Weights of a small image denoising autoencoder: decoder widths [32, 64, 128], muon at rate 0.0023.
Rows from block 11 of the encoder of a small image denoising autoencoder, named by matrix and row number. Rows with one number belong to one neuron. Each number is 128 + 32 x the weight over its row's rms, rounded and kept within 0 to 255. All counts start at 0. Numbers have three digits each.
Before each neuron's rows are labels from the 100 images, of 14848, where the neuron reaches its largest size: "patch colour" is the nearest of a few named colours to the mean colour under the peak. Only what is clearly more common there than usual is listed. The data: photos of plants and fungi (iNaturalist).
# gate: MLP gate (encoder.blocks.11.mlp.gate.weight, 576x192), inputs 0-191
# fc1: MLP up (encoder.blocks.11.mlp.fc1.weight, 576x192), inputs 0-191
# fc2: MLP down (encoder.blocks.11.mlp.fc2.weight, 192x576, transposed), outputs 0-191

patch colour: grey
gate.432:092113102104154135121139113126125139117107097134182124154133092104108135191110125100119145139130140144255066101093112178127079132139090125146164165132103082106159107163157132127138072131127138083105112112136118158159098126083162138118073101129121188124144084154075118130087132142123146121126129164129070125133127101136128146128177178116132121126110116120096137101146154061131133146095243067181117183090103024165182110097156105128145049085092099099163137109108134131141174055113125097151095117059110148133170129135092161093106134140120115109105150123160131134152171090140147178
fc1.432:069159075150153183140145120143144161128150054146141123144138063086134141112118110145051127131125168180134103120100105115109095046114104109187147163139158102108150147143139114145131138131152109140096104121151146118101079117094101113136119160105140130114166115151116188166142131111119132169134107106102114105114115136129154085132176147166222117127127156137109129093136119188118140146147165104162142097125114067058147079097202153182121075182106173093107144117131117162186118089102138136148084088118127055107066093153112131246120116145136162208108173142106152185085151104117154108
fc2.432:171096121103180130141123176116134175114092073143131169149140118187096088153146143173085123187137186127166144168161154112154144196095119137118185174134102141099092155155110124122103135165124177095125138112175119153097141155121121165140131101110109117088071102117088169140163135083092087119093093125127120176113108136182123121116172146121067101194121182126141156186167144062102163086047135132122152100140097115000123125173170137102097100148129080159117129127123110159125168138116117117099154134102154095143128136113101123165123171181113144152089149143103182020129152137138151149

patch colour: red
gate.65:148092147134145183114193134108164107116139149159137105071116122139077087193148115120131089111086073159096160121124137137120141137150122125078122127105092070160112130114096168167134082148132098128166101175142111152087130161190173144146137149106131158150129133158179146139090146154112083105150176116148072095140175161095070134082108158149106112134146133140150101132130158157140162112101156113115106055165104107118156087060106112037125069096191108160081095191147091121157062148117089092108150146114161164183102135104122138103163065060117163067126126135143122124201104135049125146
fc1.65:114101145118140161138123115125123011145102170080152117054150122086078119134140108121142117089115067121127136102156100133099086181141121081145075166088132111138134117162135161101094163123099121139118125141175079092132158120179141126074158149184125088133144110090166156112131085142093057136099190135104103142115184184087095120140088161113062128136151172156128126125114109104184098120085105148167129133048072112150149096105156145099165130186155090092106138122149076153144096094153115187150174198129174127122123133139150192173098097098117111129104157165156076064117111096139168132
fc2.65:113166151059116093086153088103154172134107172103102090121131124150195096102107098124157147113157133150114134152154153137150106086130108105124077147160159142128118149117107153165094141179128124158121106134120110103105129176148176143086087099131148098119181108098049107119108124116130117063131131154100146170138099128100106122148142163170153128121085133144136148081112116137116163117095123158167170052118135150145184077095163129095144136079175179177155200211130133136100003137137131166107049143136120101093105104148178133102178083179130144164122161090118212134193115098161128133

patch colour: black
gate.112:109142106122109132125125115048103076122098144168121172064118126149111161127122138132121125106113146166127117131105131057063141128078144122102091144118129113109146151129234154145134108116071101084140117039083208197109104116088133108124141113071113125145131124066128150161170092101137158173109092079132145055089148119120103149128159093177108181105187135183096142135044145138064135146161118134111124154138153125152047201144137151117112090146100083091092128125154073163125139124136130151086158124148119068117103139171145168143160141167143175131130146134156110117097165087161103097
fc1.112:113122119141094126166160149164089193107090135095109115152107168131098115046127054113140126154142153175112168123167125140178116126118150111174141154137142151134069138124079091176213129148138116116173156141149107094127156124139100129152098095100186070122124138162140178098131167165152149125099201142138099168129117119125134121168062169124202157110071132139113127145107148079173145093103150163133107129095114065043103120139107167127133137088151080152125085104145155113084126114131124148136143175126114149143151126018109105073123082159143078038109160090143157077170098138129106146
fc2.112:115114124140153147118113145186135111146074142090150150089095072096048131191146111149132148161148063107132176111131154059064137130151110121156158069143108131164162126138175152116121150116108138072120152135131105110160101117130146141155143142052153134088099164131105200124079156123128085100148093118088135000109158135142142121116119114061109058114099141037116182130121113094093078153094122155136116137109090117124166131137142168124155137109190067137168138128153162100113159083133149112135175104115141110139188099147154091168106160134146104130080129136167156083171120130131119118

patch colour: red
gate.323:159102143151104114138127194154112059087153110113203111136156095165140076056139118165123161066104155120117233141143130208109160103104144093136109108115118157215190116103118111135103118124160151144153157148104195096162082119178135124131126140153134100142145114117128119134143069098169095115099127083136066138130168119116116164138035167150145156140152081128145155123160156090142159142079113122131123114111150125140097093123184093135093122105206134100160144093107081105150099103183080160112093114077080157130087154099120137175143140092147142127129113155167142049161081134117098114
fc1.323:144096135115113178147033115074153121134136130111162098162140121114122146137137149195121120100147079102181114109149086185112193178040163150108136079099074154131201118120122181110082194130143116177137123109129155136144061110159164084108107094121136165092152116138146129117131091082182094118154114128100107114144175150096118164119049135190094099140175099162121104150140126127132172107078126083095150094167109167148174128171137133099139123106151018125155123148127134125120138027151144122143164151145065170182136122102106129132168124152091136154139118154145126115132126108106178135
fc2.323:098125112126096088095109078083089167114139173134066120132162209141114126153107166159146150141114121102107099167152110089141142123046186128150165092158161087056061136096105125151054088158099140103130105116120108101112175114135151089123082170088121130115112134080096133121167121127113072151122125209068151152151115120121086142182146124203177120143110075153094116107136184096125114138153105201158141135107083102064133152157101105119152104085141120115098138111126085150151053174174146150143108130159118088086080116122189135123159160150122125077127172156122133096192096131153110155

patch colour: red
gate.472:118133154199148123144112150102185037098110101192134162143130122104160103154109122067122153145154132085133076138105077128145132105119087172108151164063127086142151110128196098147111123144067188182179149160123085144118130097113161128112105128045116193107124113076177154134136100104143198116119132148114185143093113139161107134112108110156107133151088078180111137125123133165127128103140158137169067155149155136128115168154158100120049143128168116089068144173155143117155101117113127139125190113137073129077135140082114150139161141133070146115102097117127121104033132099142213145
fc1.472:124150098110156123141143128115114149105125176148133114131177140130075159093091131168156134098093151174110151101156176166091114144137122112157122104175123150054158149126143105165182155128160134090141140111132112110110127119127089179095139129134113088118112154163145098130091159133076181133111114151120098082109096121082102150137137145130208088082152188089131127101160153090160060191091081115140138093124085126067096103163080116143116083102128083165139151049117092145066171117160121123147107170117164103193171129202167094094133078186123132125145179150144146151221124076170058157
fc2.472:168143122125167109116116107124028137066115135122144092132089101135133190189168133151097126113129102157135146158124081125085084131175154183111147121102127113166166105134154156123171148118100124149108136144131134134169161146131081110143126142080116077179107177119202131098113132113150049122105096098111110084124123146100142133174118118092091103117110170077165177165154157154120105161173137182117097086152075142114084136106128139124102156182122172164070118064142113134142215108126109093130210109132087141128155128074088141207109156127077124138082058148128142127182161176139184150

patch colour: green
gate.381:165115131108163124104118148134137000114124166154122129157145121140197087131123143128090149130151137144102166091111110020084125159152125138106134141098138132155128119070113095116105135133161158122132147130121171116131126110105146189167123123163139130168069173082063109127097112121081108151153132155119097164120127109141158064126140144118084126114072201102154148129117115105108149122127128141142135137124131148165110131140071084075193166183137210124178155152102130143149090089113097078138095068141087175182139116111152164125104126169089109114120111157198137192141140123104186108
fc1.381:049178163125139061104060163137108190100098127160131136117139127123163170127148133157133128138120105101138158129145104225069101142135138141146139163083223137220076114136137141156082106070095125154141138108131082125158144108130119116100127159075123122093193122135085163073083091143091069147076161100142129147149118125134139145148180201129119070111078084104130122088076105082184109129153074163165124110161124114126102111127124124136112121119106120181148129111153041152134184135151086081112123141118166087102131182142119135128151131081131160145124098119133087089159153107161163114
fc2.381:157122107143143124099088069106121073121167130139099118165145157156054133085149126100095100111103090129191159115143134098198210120091110161127128115212091112128122155150143133147071080152149159191123118163144143134206099108164097103137132106209107130129071145181174118138116115123121094161101155125126103091142085127130166134162128195152155114124143105089143146177127161145126126125155145047155119183067071092045155142145139112122129158126119155118126137131104105142091079126118070069109146187096146167129153145119085130091099099069150138132202172126114179102129149138102109115

patch colour: red
gate.557:125150109176108116084095123116149188178103109185157177058095097128135138060086138170057114135141138143177173139127114116157028130108112078134112120150095106129119133102126184131092091087117149120172206124109092116116136127125163121113080086074133136132125145074161102139122152176158146155129115133088102105123154087113124105114105135113120120005095119141123141137160172129165167108139168188139108120116123140126094161101208153124128204167142083132161140092078126137122117142079135168166149164095076144059086129146113166128159087111166134157123156125159084106081130128122076127
fc1.557:147185119097138118139137103107100090118126143140144131165115148135179119170091134123182144130153093120135129065066111144113164147106121102160128115119156104171073123116070137127062145094109088150109162117122156118110121084116122178128053174144160112123123107128165162121094146123135095124122069050100076097121084089176140112158149116147142113160068144149117136100130134120148121171056117066202090141156134059138140030151060086123110101102108156113083092119166079104102144137079076134117054131115151106190167097126159127117104133113101119081155177133108122129221086141132170152
fc2.557:140189107094163093125125069142129109141147102114166115115178062132170160193137165064066111128138146118144138141135151144089139116152138107082138188132097152184094119138119204125174155110136140122091179170171131148173120122129157128105159122163131156089134141141155120165159125091036131120130131068144189060133159121144134114088108135130089142097135133099188149149129084163165159079109129082061093142167133170202118098134188113118138123172101114134034087124146120121114204123119172169120115101123142118154150137164133146136171145170106129108132069093109091183070134151103155164

patch colour: black
gate.290:125144150115101151097102093133132154122142100171123073149109121136097099099130116119121160112149079073120144119154086140130122135111174110113068145123123163162166112110088144146116143193144099120126230063082148145158117125158087168128144101083125077048127155132146075085166038104149118120160157152122130114122175159106159130102165121123150113156108099092142109097123154119170182047055132077152119097140129136106060152142142092113010219106212142108141136101120102111127079140089138151124132118151094088134127161137149136165127162112162151142161129100118130095113167186122103160
fc1.290:123119088119129145147175075117119122172138183073187175152132114175155101123114142134109074217210159127147097135081127159111061162113121119151166100120119110116122126180090111164089117134100138115128108099151129141157184118112147139176144116130137167244128126151085142169123159165146145117116102109135104160165129110154119121114125107106121190126138124094152143181111131151122124189169137156074113113135134128126155192135065111119138117143113152106000119147150174178117106113126148100167093119111128129110071125140107100117130091187123107133116155110146157213107096166138125086
fc2.290:110150109145128160188126158107147103159141132153116156202077121128175174121169107139126090105092078139191158208101132087056191151082145110199093111132141120124161106118135189084125148163099140069198117105150139128136109075153130079154107110202086157133118117108101167125152143134155185112114141072080085220133122083119122168139123131168095128117163159248074121144136165099129129154157090074129088099126122103085117185082110124147117140114167079080154099113106092156144102132098118101112172102091120137123105133099157133105149139106117122100139104151128134146145097139115119107

patch colour: grey
gate.123:135112127131129106114128055146122154139100145050166066088122160168138100137148123101103137145129164172100074144116096141174179080079076135096133096103145101073093146125136047130177158088108085065096164120126099140118106162156128134153145101110148084158133202204135091131150122152101114134125140130140121128124130094128110137133149097141103087112134118152126123121176131115099153238136116149088081115103118082168095164136121114189196129152167099139095114158167151154099205116129125119147087115139144073132114105099157144124209062162136126169082082128179147167093154174095075135
fc1.123:132068163102107192136091095066112143045081145114199132074138111087153154105147133127156224165100081138146129117123169167111168147160149153110138166144104125141116111154142084125097083110123124119137159110162153088127088117080144143130117091137151129191058155164100124146148133156089126170125120121185172151174145196120124159115134083100130231120134129096153148113163050109096063214133123133113138163131109164130173175137134122103140128141164100119122088083129115154107164107132145110139163102156169113170121142175110127115104152201135042172133146092141149154139134113106144138
fc2.123:112207098046128158119176141154168143102179166176113144115071157101158107073118172131176118112162099110084129132198129119153089146162153116155124122147109137083150087143128125155173140129122140116161070124138135159066169107119121132126130106220136183166186134114123140137186104156141121092174125147101142126139118179113116103119079163123114095178171151142202090079111100143103144056102117123122179141148139094114128146114177123171157093150088193122177167115121109139144151158182191195081125126097147103119074119158130106160110108143096125121108129189135170126174099068154160143

patch colour: grey
gate.440:111162108090160099094099090141136123132143124238164140153207118141137134115154137108109145072119146142050129106141115118134140097157130139154164150193118065121146121174177152166113137093160116116131054162118092036088119108145100106099193139125088080101113132141109124115095121137069141120166113080125171095139107120118150160151180142101126102151094166110170124142152139147147084131141079149124069172131116129145093074165185142059180143084117108154102208151104117154190137111075125167148102089101174137129119154197139125128098170103137113088132090142080089127137114079127143167
fc1.440:122124116121161136110179102151090188123071137059199139155113072193141139146127124142142163100144139178110138156163114135126079135185114133134167090128194128072169131083082134174131104141112103148156114120118126159122163167089167192148105106062121125100143158123159153141155177137082109121122195155138079066149110132137149144101095131124163140092101067144128146142105135129159096053134193109160112062142142190095092168081085103143086111129163136144170100167147168106114162120173210155166128166167128124117097129060130116205141125139086125169131147103152157161113143124104134085
fc2.440:130126088087156157095132076098125131109175130044205115108140175122216143162119140164097145140166094142089117141151120105138071208175140098104101143183115098117141130147149071130150185131097171109087155063138135140147150104093157098083162151124079144083092174209100094150180122120099142099151149115105180126099125165116124109121091195119035149118116108119129121086155133146154162093165148168105099070151126172196154138140157149144137111149125094131084187108138115188167102131135160147149086137066136123127126142130149112144190141125112175138097102112092160144129110106129168164

patch colour: grey
gate.575:157151137117099073153158110125108149175145134103113052139200139120132138156099115100129164149114120107116109121132149147139000153089139078136098115137130133119142103141146161152125127134121137111132139113096129113090113106109147126115139112082124132113110092220110079139104125063137078144200128049130162117122150127173108087140151107101144096120121143128121141146151163113112144157151175255118152190103115135102043113119148119108140077154177086103134162143127133119134139129137111102092112152177125114164099125091118139135114089146125090116112141162128107147159141182168081128
fc1.575:083153106125140126118119162108111118093142131136141122110148091141115180123226109133184123088139111113129126148164118132119151147255156168145138171145094147154108153118171172113169124114189116114161122130177124193138167142093098131157255100112176117069139154122117148163144125134096116100182192170144155125117075140147146096132151110103099152133165092148121130093111074120138110125140174096144115152132120137057078111122168141150116108196126147139164060144156110110159132124025110150185149147147135110163103115094179109106119139121115169143114165117156132130132187161172123120
fc2.575:121122181135114091155158177188155140120116148122148169110128129163083106160031186140162164130132143127139176150163093106123110108066162134108153056139183107183197154117124101148107154111130154115102168156111100089133137097138169114147104089154236170092164180067122165095149152099146139125119079134078123112034126127159082122167096141121073091063145124108149165148095120144106124137111167158146147065120127186114180113126158150130139099090152120098144059119145135093160148084170147141035128095127110130102154145119127118145102167109123101124123114145155172103157141150104156141

patch colour: grey
gate.479:152153087116125139113142115174098079105110135146141113131129107154195124089118182081163075147132133093133116110121070121138158095167128106176178143108212116121109113072100156133118132103127126074151133122096147142098120108128146155145156122086110134108094099050148170122028154152095171134131123097146127127086106099214114129097163224186084104083112119159117128144101128120154119140161140094116165128117137152166104084072137205165140146168158108102119151127175162097147118151086101059112103128104127095067103131144068140088130139096045155089146127109078130174078157133120179146
fc1.479:086116186095131181117130110110102214137177145107078112105141176097064167138123073195164101129122111124118131109102163117195090145158154104112077124185156135110113153123145091139143084087119099166163144108082086141123146105146083164143113130093139170084134160110115151168166122105183110145108141190056165155158127101154135098123173078139216106128147103100121127084077107132147112123148171145202110130139161096073096128128111048116072106062097102157123129069083125108104157111151156197117166162126133075155141136162158135119088132139156135094150132085139156121138141090165100108
fc2.479:111062094109140125137107106112141148081103135111134145148129147093217141116127112169136143095148126184129083135191108117137126197119154096077147106109203107137100121151105133132151128115184132084139111147174118140206164125133120112124191066161118136110116092098145146139216114164126103133110160080063158107097106176183115093155136086135046131096167113099104116121134153097162137116146140162136176050127164156166112154195123141117181126096119124167082142100126107170145182117151137172075102093108108094103134221106146164080130139127052110150118098156100132113140134109095145173

patch colour: brown
gate.34:117118111095160080186081070094108108159122163176071172111141110086140133123150118149127040164151126076147155136124171119121122184138057110159161103158121187169091098128176163135136124090149147154104129136115182156128140131142158138133116122116134142094074129108082113167086093134161108111135243156131166103122088181160138145131142096112141134138172176161118140146051149170085113123117158130143145087113090114164131101136106071159110112169133122066132094103113233118165131173110124114112106111084175138123085162103140148168087181143118139183139129144120205116105104172163158137
fc1.34:127156105164100151143120147185143147122153120073120114121121105133114115128118114069153181113126130141107151157083099164128022141111147178121121150087147095127111136169103119120096120159167081089170164103132120093121138118130085140170134129114131150014193137134091181076122157176120123121133029158114095118112102088165129062131169154140124137149087105143103113130126144111121148148135135175105136138126151138109059067146134181139135082135126100194125117104144149140106154169129132098112126197141115061122122126064151092057133063173149114149140148136094065055115111168116062094
fc2.34:058083131154133118138145040128139113092087177026121150172131170152143090120083138142145108146170115130116160109135139184136166173089153121100149090098138114144128110161195094141089159116144129152123172127116145187132120164140083109154132140163171155094066146174182128154161118148149182111133124110102163074139139109113118128131061192151138081138130093145109103109196163138140140097111062068112124151174112110079115140123129055136123127086102105086160095127116123157111078125072168173134101131092135115129072154127117136185120054084087127110113079096150183134141112131127195141

patch colour: black
gate.385:153114090113166161140102134122095144153127147117097133088148135126127112093134121090104120155135089116130135119175142134110098104130140118115118138091162163057119187096067122106099135206073181158163159117099100095115115137148129088119149103160124047151169163105112115180078105148132139138126147140151074162114095146141090133143089107109124120127135140100124143183154140139065129148108143096168181142103178150083121083056147090170161101134168201058168109120156124113151058174127133129118098107136154156100174105116107147125090112085184181118148181138138078255132113129164178149
fc1.385:094139144149156147115142124129140228123080143063170111153138093117122078129071164168195145111154108088109126114138145030150043069161053129129112182117111149099100182133093153169128146215115074129116152066092145145107142135136105116110114123071111095053166100110139087122114106107161161152080118111146109114136135117136096121145083123116157081147171123111112123117161110118106132118098145124140093131125061125027142088136178129104123134117161200140125125114109149104108072133102144109088191147157180130169143113159122122079155096192126111103120164109111108164125133123110112135
fc2.385:148179079156122103151139171137123163149091130140111151128134125138129144146154082179131142133129130113104121199147155122070123151144067166162121154079145140054099125109098164157152132106166104160114125189129094119067104092120132138158105145212173148124200089075108145118154124127149144111147118151092096211151125174123111136064114097102075132124137113086136188117097168162106127082142175141096164103139054112207142110166078127125241105120133116127101144100133139090199142156106169132134113125171178125138161103123138114190152128119155126179111189141136084069123090139137126141

patch colour: black
gate.92:190099117145122083090032182088134168146150109138180129099087123096105161087121105133128183140084151145207136097111136159124000115173104120087097160115131174109104128103066188153155125147102099125160092061124099110096131135161109128111114109080177145116104123163119077178096089158118120130116156167142118139106143125126078074139173116101183122137127167141136134147111089126089114115119081175127099097125089122066134082111183145164131129152154172103170119132102160120120105115100119138153065091139162138119150113141122177112145109173087113100115183125134142177117088104139171099
fc1.92:116157126116135110147082138085129146132105148134103144108161084129122138107145094168151081143101144096000096172139157104092020096105127167154090165143090111162133146080103122120166144151113138134142097120087149200178170133101122133093200098146123104097161147093100124136133094097152116140144112159141109129110079154118106105135085038177109166168204130135072151135115084172134113087106155118071180114120153163094076087083095159178098122153113109064147036110151098131159099110154137149124143099122128108121112169174150115123116135162129143107115145137175125181098075141149139134
fc2.92:105119130151148095107184182168140091115096140160099151144078086097053141167116107106114180092131117129163159091112110134107133148116137144057194063120109126152122127134093153130104116120161120095173159114120082101119165148102077097134088108161123108138157146072112143116082125130119054140138142150155116117101113129139151129194144164138076077116102182191065196100099133098126098193131175127146164123097082117143158150176093156073134146027111180111118057147093131094125139069136117135089189088148145094103141125153152102116107142137116134174163098152175123110200179107141133133

patch colour: yellow; orange
gate.351:191089138161130145149135088080143123144120115061178130091058144124117151098148133165094167094076122090133164161108127182129131119133129164092143113085150147123088154116191102129117143057153161099108091089116181149132144122103141158146137100114155128122067151081139110127149160186142165109099122153151096145147131053060122101111158095074109140140106123113125115151130143164121145115107115118111153099109110132181118176155076124131150026116146112227040127137164138128145201115094114101098100105151119085123175088157102064123107159204112129170112155152122148214127122105127157135
fc1.351:190100124127159110155180106139138153124137108106163142099094117094112146112087150135090133149087112059143167178088099131133154140149140160095112120098105148110115146121187115120139144037163156111112114116121121153122178080089155157134088079133162122114098144145124136177179149159190180080076117192100143164182101090087134136139169115109111122130121114105117123124110138104079126128135137143071131109108111145178099172137120152160089110163115109249045173081153119130145222126086173120104121136118121080104179099126065103111082207163112169142136167137170110158107093117126112146
fc2.351:128150120131129135115140156095132249147155117143116146096175197093111159145111151128217123185179120172095165096137162075104087101106123094101158121103130178062130082123158142109150121102137186091152116100130144162085147173129096122115188157076140104111169128159109110124146132125101135085152108157099162095183133111120122146178188152138166094162099098094183094115163183097079149141091130149118110099097147160124106160087133135114168169114110113168193155129099162147138241095110151154132130091110147113097109154118143185113145120168099102146090178143146125175176162143121132167

patch colour: brown
gate.397:136133141136122124097088151155107187136125143078129133136109164141120140131135134113164109145151082165126098130135122125118182228123125135114131111190134159095112114114085083142126115210122088102110232118154133144154126139117120135109101094088134129141161091146138110111107077118188127138144142141105047084139127151154115149133107125072162113136130115120144130127201173167108143182131156085160105135148126143254092093127098127161056162085138000113039116112116119127155179136121141100134136124130135122152120112164078138134126142129152115086113171133130148036131098129123100113
fc1.397:115100165140143114137115138123135217134117107118161099145129149163102128110147152147140116100127133160135084130154122005115125174146167136114132151116121179159166168131062089121134133215160095118113236092180158106165140150167123145104111088110115136181160150127148149131152059069176155118153119175147161140074123154111149131125097114119117089140107174103108117133180155139124135106175156126145162115116115105183143108113175159164075137122132065032137111156136125126133194129099104109161136139135112153100083188119127088128154122098112181101106116074082157071141198118154100114
fc2.397:166124162168114151094076240106121121140108097112067125076076131149110124164147141139117206094138126139220167119136099158118192138151098151154158131116175146110143147088110096161107157127140111107149157165132051078143179101130114150147093146165162127194099141085169175102080123115128128145124080118118076169154110135208151178151135131110143134109125158157126132137121181092163104190150134111162140107122146098142121099153151175113178143063125084108162129075116095119164127171115157105082156063143165120123132111110118134185145160164095110097128153170118074065093125176138126119

patch colour: grey
gate.402:144113118087130153111090054129123125132135030106181133167131074120101140176107125125117111115140138218156111076165127192115053124137092163137181188110094155123084135147140162154167098134125122155106067137147166142120155142149131130092135077124135113141096186169123127107110132124133173125112090122101078142121095139156163169128105126117066112127125096142079131128116137084119093213116159185147169110131097098113087158054190084120135155162114077104131093116111096127125131124125142132110172154071143141149135150091084100135147150143142102121092192103102156058075069035138109119
fc1.402:118154108139138129135087131119102140108118194230132165123127164113085179149128132093201148103143167066170142100119107058146197121127114135196128094101120099197185130141100110118129114135093102143163096126140121132143136066128097141072108179136103098097081142106147175122091116114169160147148048102166099147149120113134124116158142115133197184114118108129121124138120085127079109126132185087172106116111153050117092142171132105126079076111119104155139077089156129144114159119161075168158150110137123164140102157156077097201136178175088144137152125116104163143198122074092101124
fc2.402:143100123138121125111142165129116159123115120099179131117157078141060150150156114151091147177151117147118204149132153149130063157115089129107132158109118128237124117144101134151147123110122127122102171152170092100112125153122154136113113148104124170116048225165153190127116155076137084120067135113126168136147122106147122141100103132113151077126118112148160193169127154102083134084128193220104140104100119146177107167159180120111130135112149141173131088128133115123089161100100173101117248060098114092127184117095132080162072129118123123139162134176155152137109135176177125151

patch colour: brown
gate.441:074134087110179167142139113140152105107119100136163091142146103164125135140129110150133129102136131093173126120100111115164127109116111097181131152106147116089117070101044170109141156189163173099173182122175141182128137114144117124146165075088135116151186106151095149138129127156177105183157080187138122144119116129126192022116155208146118133153113097117075138129129120127118138125127127153171127147137150100137093170145141150169100160141117145069137127141131106126121147098170127155186144100199176114094114123129153064143149019153175134118110163097183069151100174139225121114
fc1.441:175185145172126149162156120160148102126131123180162125116165090182133134099141142152169143180136101115077133106130076178148104106185127099121153112121141154092082098119116149106115109203102052118156167111212158140063132130132129123115136082127163097134118101102165096127131125180069080158148099080125150136115162152137162190118097131169043151117132116108110136127110101104157119092130101096159098157139163171175082123148070130158149125164145177199119084150106134088114115134000139118157165131173132093107121109117084099138123094120117140153148110098105067125144142212127112153
fc2.441:099089162149138136179095060117138118162151160057153098138246113101155125112160124079153090099113125123061097128119144136096227126108082136158153132148116142138145137121189105063115112076108174182121103159092198128156130131128123167129163169135080128144061119181152115097181137120081167187143143080150091115116128114076122160138152163115160115143117106126187124173044130147131135143148128093155131147123160094151145127140100097146090139144112089109147162128132173132067152138138140110157059164099145218132125114144103100134164093155140123141165066118116136080107139124144145154

patch colour: yellow; orange
gate.135:106129221148123133107091140110129078119125110145130134094127125109098128067170117141193170120133080119097132108139100122049178155123087129093117165076089108150054184108122143126116107098139159110180134165127127149093142124160128111071162146133113133147170147159104128111188104119121115091154116110093130178128170111072096143153116149124106059092067135090109138110085126112219145124078144123167048124136151123105078130162052096114100160124179072141067119176135162128137115149131163172163143109138092102165198126143148135073188124123134110156102201124176144156136112148087090131
fc1.135:115113087102130193121151153145135214145159087103143118145111129154060113138106098134094109126156126142126146088112131143145110139119154090118157147140096088096138130125172113160087121095170100146020056127145120141173073125105102124160115142086182184078126091145174111148092104168115052121152199130171137047145070144129155140111144114135087145145136143127135084097120096162100094092129113107181110141108118106187126119081108164163184074144132146128165110115105131115114072160138149128125052196134147149133143099122112084151060092083125144119111127168118103212117157131122185171
fc2.135:136152118129085130129177137102138099148158086126121171195144104189151139108144104141064119131122157097112084114162140175049084122174191112156156163111125143125072094114086146147097144143105084130085103162129186125114146077109154113095107097157082153158176109144110149130111153140156094066143121097136179255139197153099118143055152107127103167102152129149101092084086112127143152126105157115145092133169079059127142093112109083156121148148109085150090145042135157138107117146137184138129155214137137142136084124118180120094142085140101161155080107099132109091131100139137146139

patch colour: green
gate.259:142184139127132161122151121122103128111141169055122114108092159143128104087117168144095115085083118175097202133122149190163088165175107117191134091127143154123084057132105167136150110075156114135045087183108158084117188130156087111108147103123075083136083119159125153136134167091100118160146142101116144159195151119113104149143154075109181134122058124083122159127113099148124161144095138072105120121103135136097115170137115077116023113130151140047148125093107087124141172130116110145166137119155194125096136118119107115177082105082148153162143196083115095126145124117189135158
fc1.259:073167119118154144088121118158123150112115095046144126079082157143080091160112186143146129117151119134137191138119118115114107130097098093184123157157193164143072101132139101113140089166162138130157123139136157135105109112146142153168147139159122127187093154108148193163122184134110158143202098109068144134134131136102133113137106116153120172072140133110136140047126080103124168094092105118149130139119134127166110161134152091122091107176126122129052135138081126120107010073120176130131086102130124117071123163085158119170060093142153150114134169150143180021153161131155069140
fc2.259:170161129166130096148135070129083072131035152068133104094139130070102147151132140153122097087105160110117075136141112171099134132181091174183141076123162130109112164133138105107086165145186169168072126084138167156138091170107105099223154144094139127148147119137164117113193141104105095175135128142176107085083129108084129111036086111124124119133163108068097106149151091127137097147146131161101086117116106108117141122115125071093103087125169087114126073112111102081130078101130066170138039167125163095097154107151181123150117144145161112128173130108141141127147138133178089161

patch colour: red
gate.302:170113158110098093129110106125141101087113098118196153070111127121113123100124161155150141037136136166122213069111145152110118135111177169140133183146107156124072136108180106107133119070129087105163110107109148087161143141109138129095133081112098094116179191107147099166127122089106136125106097210141120113153122114158143139134135144066164069135083136133134107136108150082146120197096089156138130136120116063137125123132127107145114204152099132084104170132138108111115156159139129125139145146162117147212068105117167135126159108251160110149123141162062156071155133062113086092
fc1.302:164149106129152137153159115144123166153146091110099102143125161105158098131121113102039143145102122150157086121156123146085091148173154170127111163107191091158136168092141173144143113102136106127135116155097118103117106127149130096147178182148147163075076092110078172198060149132111124116136166106106164124127082142104123081131102127119148166136150168118171133151123181130110114094190167115172180198198109166200141157148156036161114167101112171093102132163134130135121097156095112104115082118137176091094157092087091123119064134063138171151149152162134119146015111135124133142
fc2.302:115190148144093138130124077143158108123108142177115101137176155124202160113113166125162126121162126101110056191199111125083096119089133113153158097077156137104149160106138178077107143114109133112088091148116129164145129166121156096149099152172176112138127101101059183090192123116130107069118116125040150119155122175135146133154119093127106123115152146109135066104075139111134123083151131042136120105212164140117129114069121076130137112205153105087098115111129142159102151141175142177111071147133137129122071114142155125135230114157099148129103144101148130117188098166168111160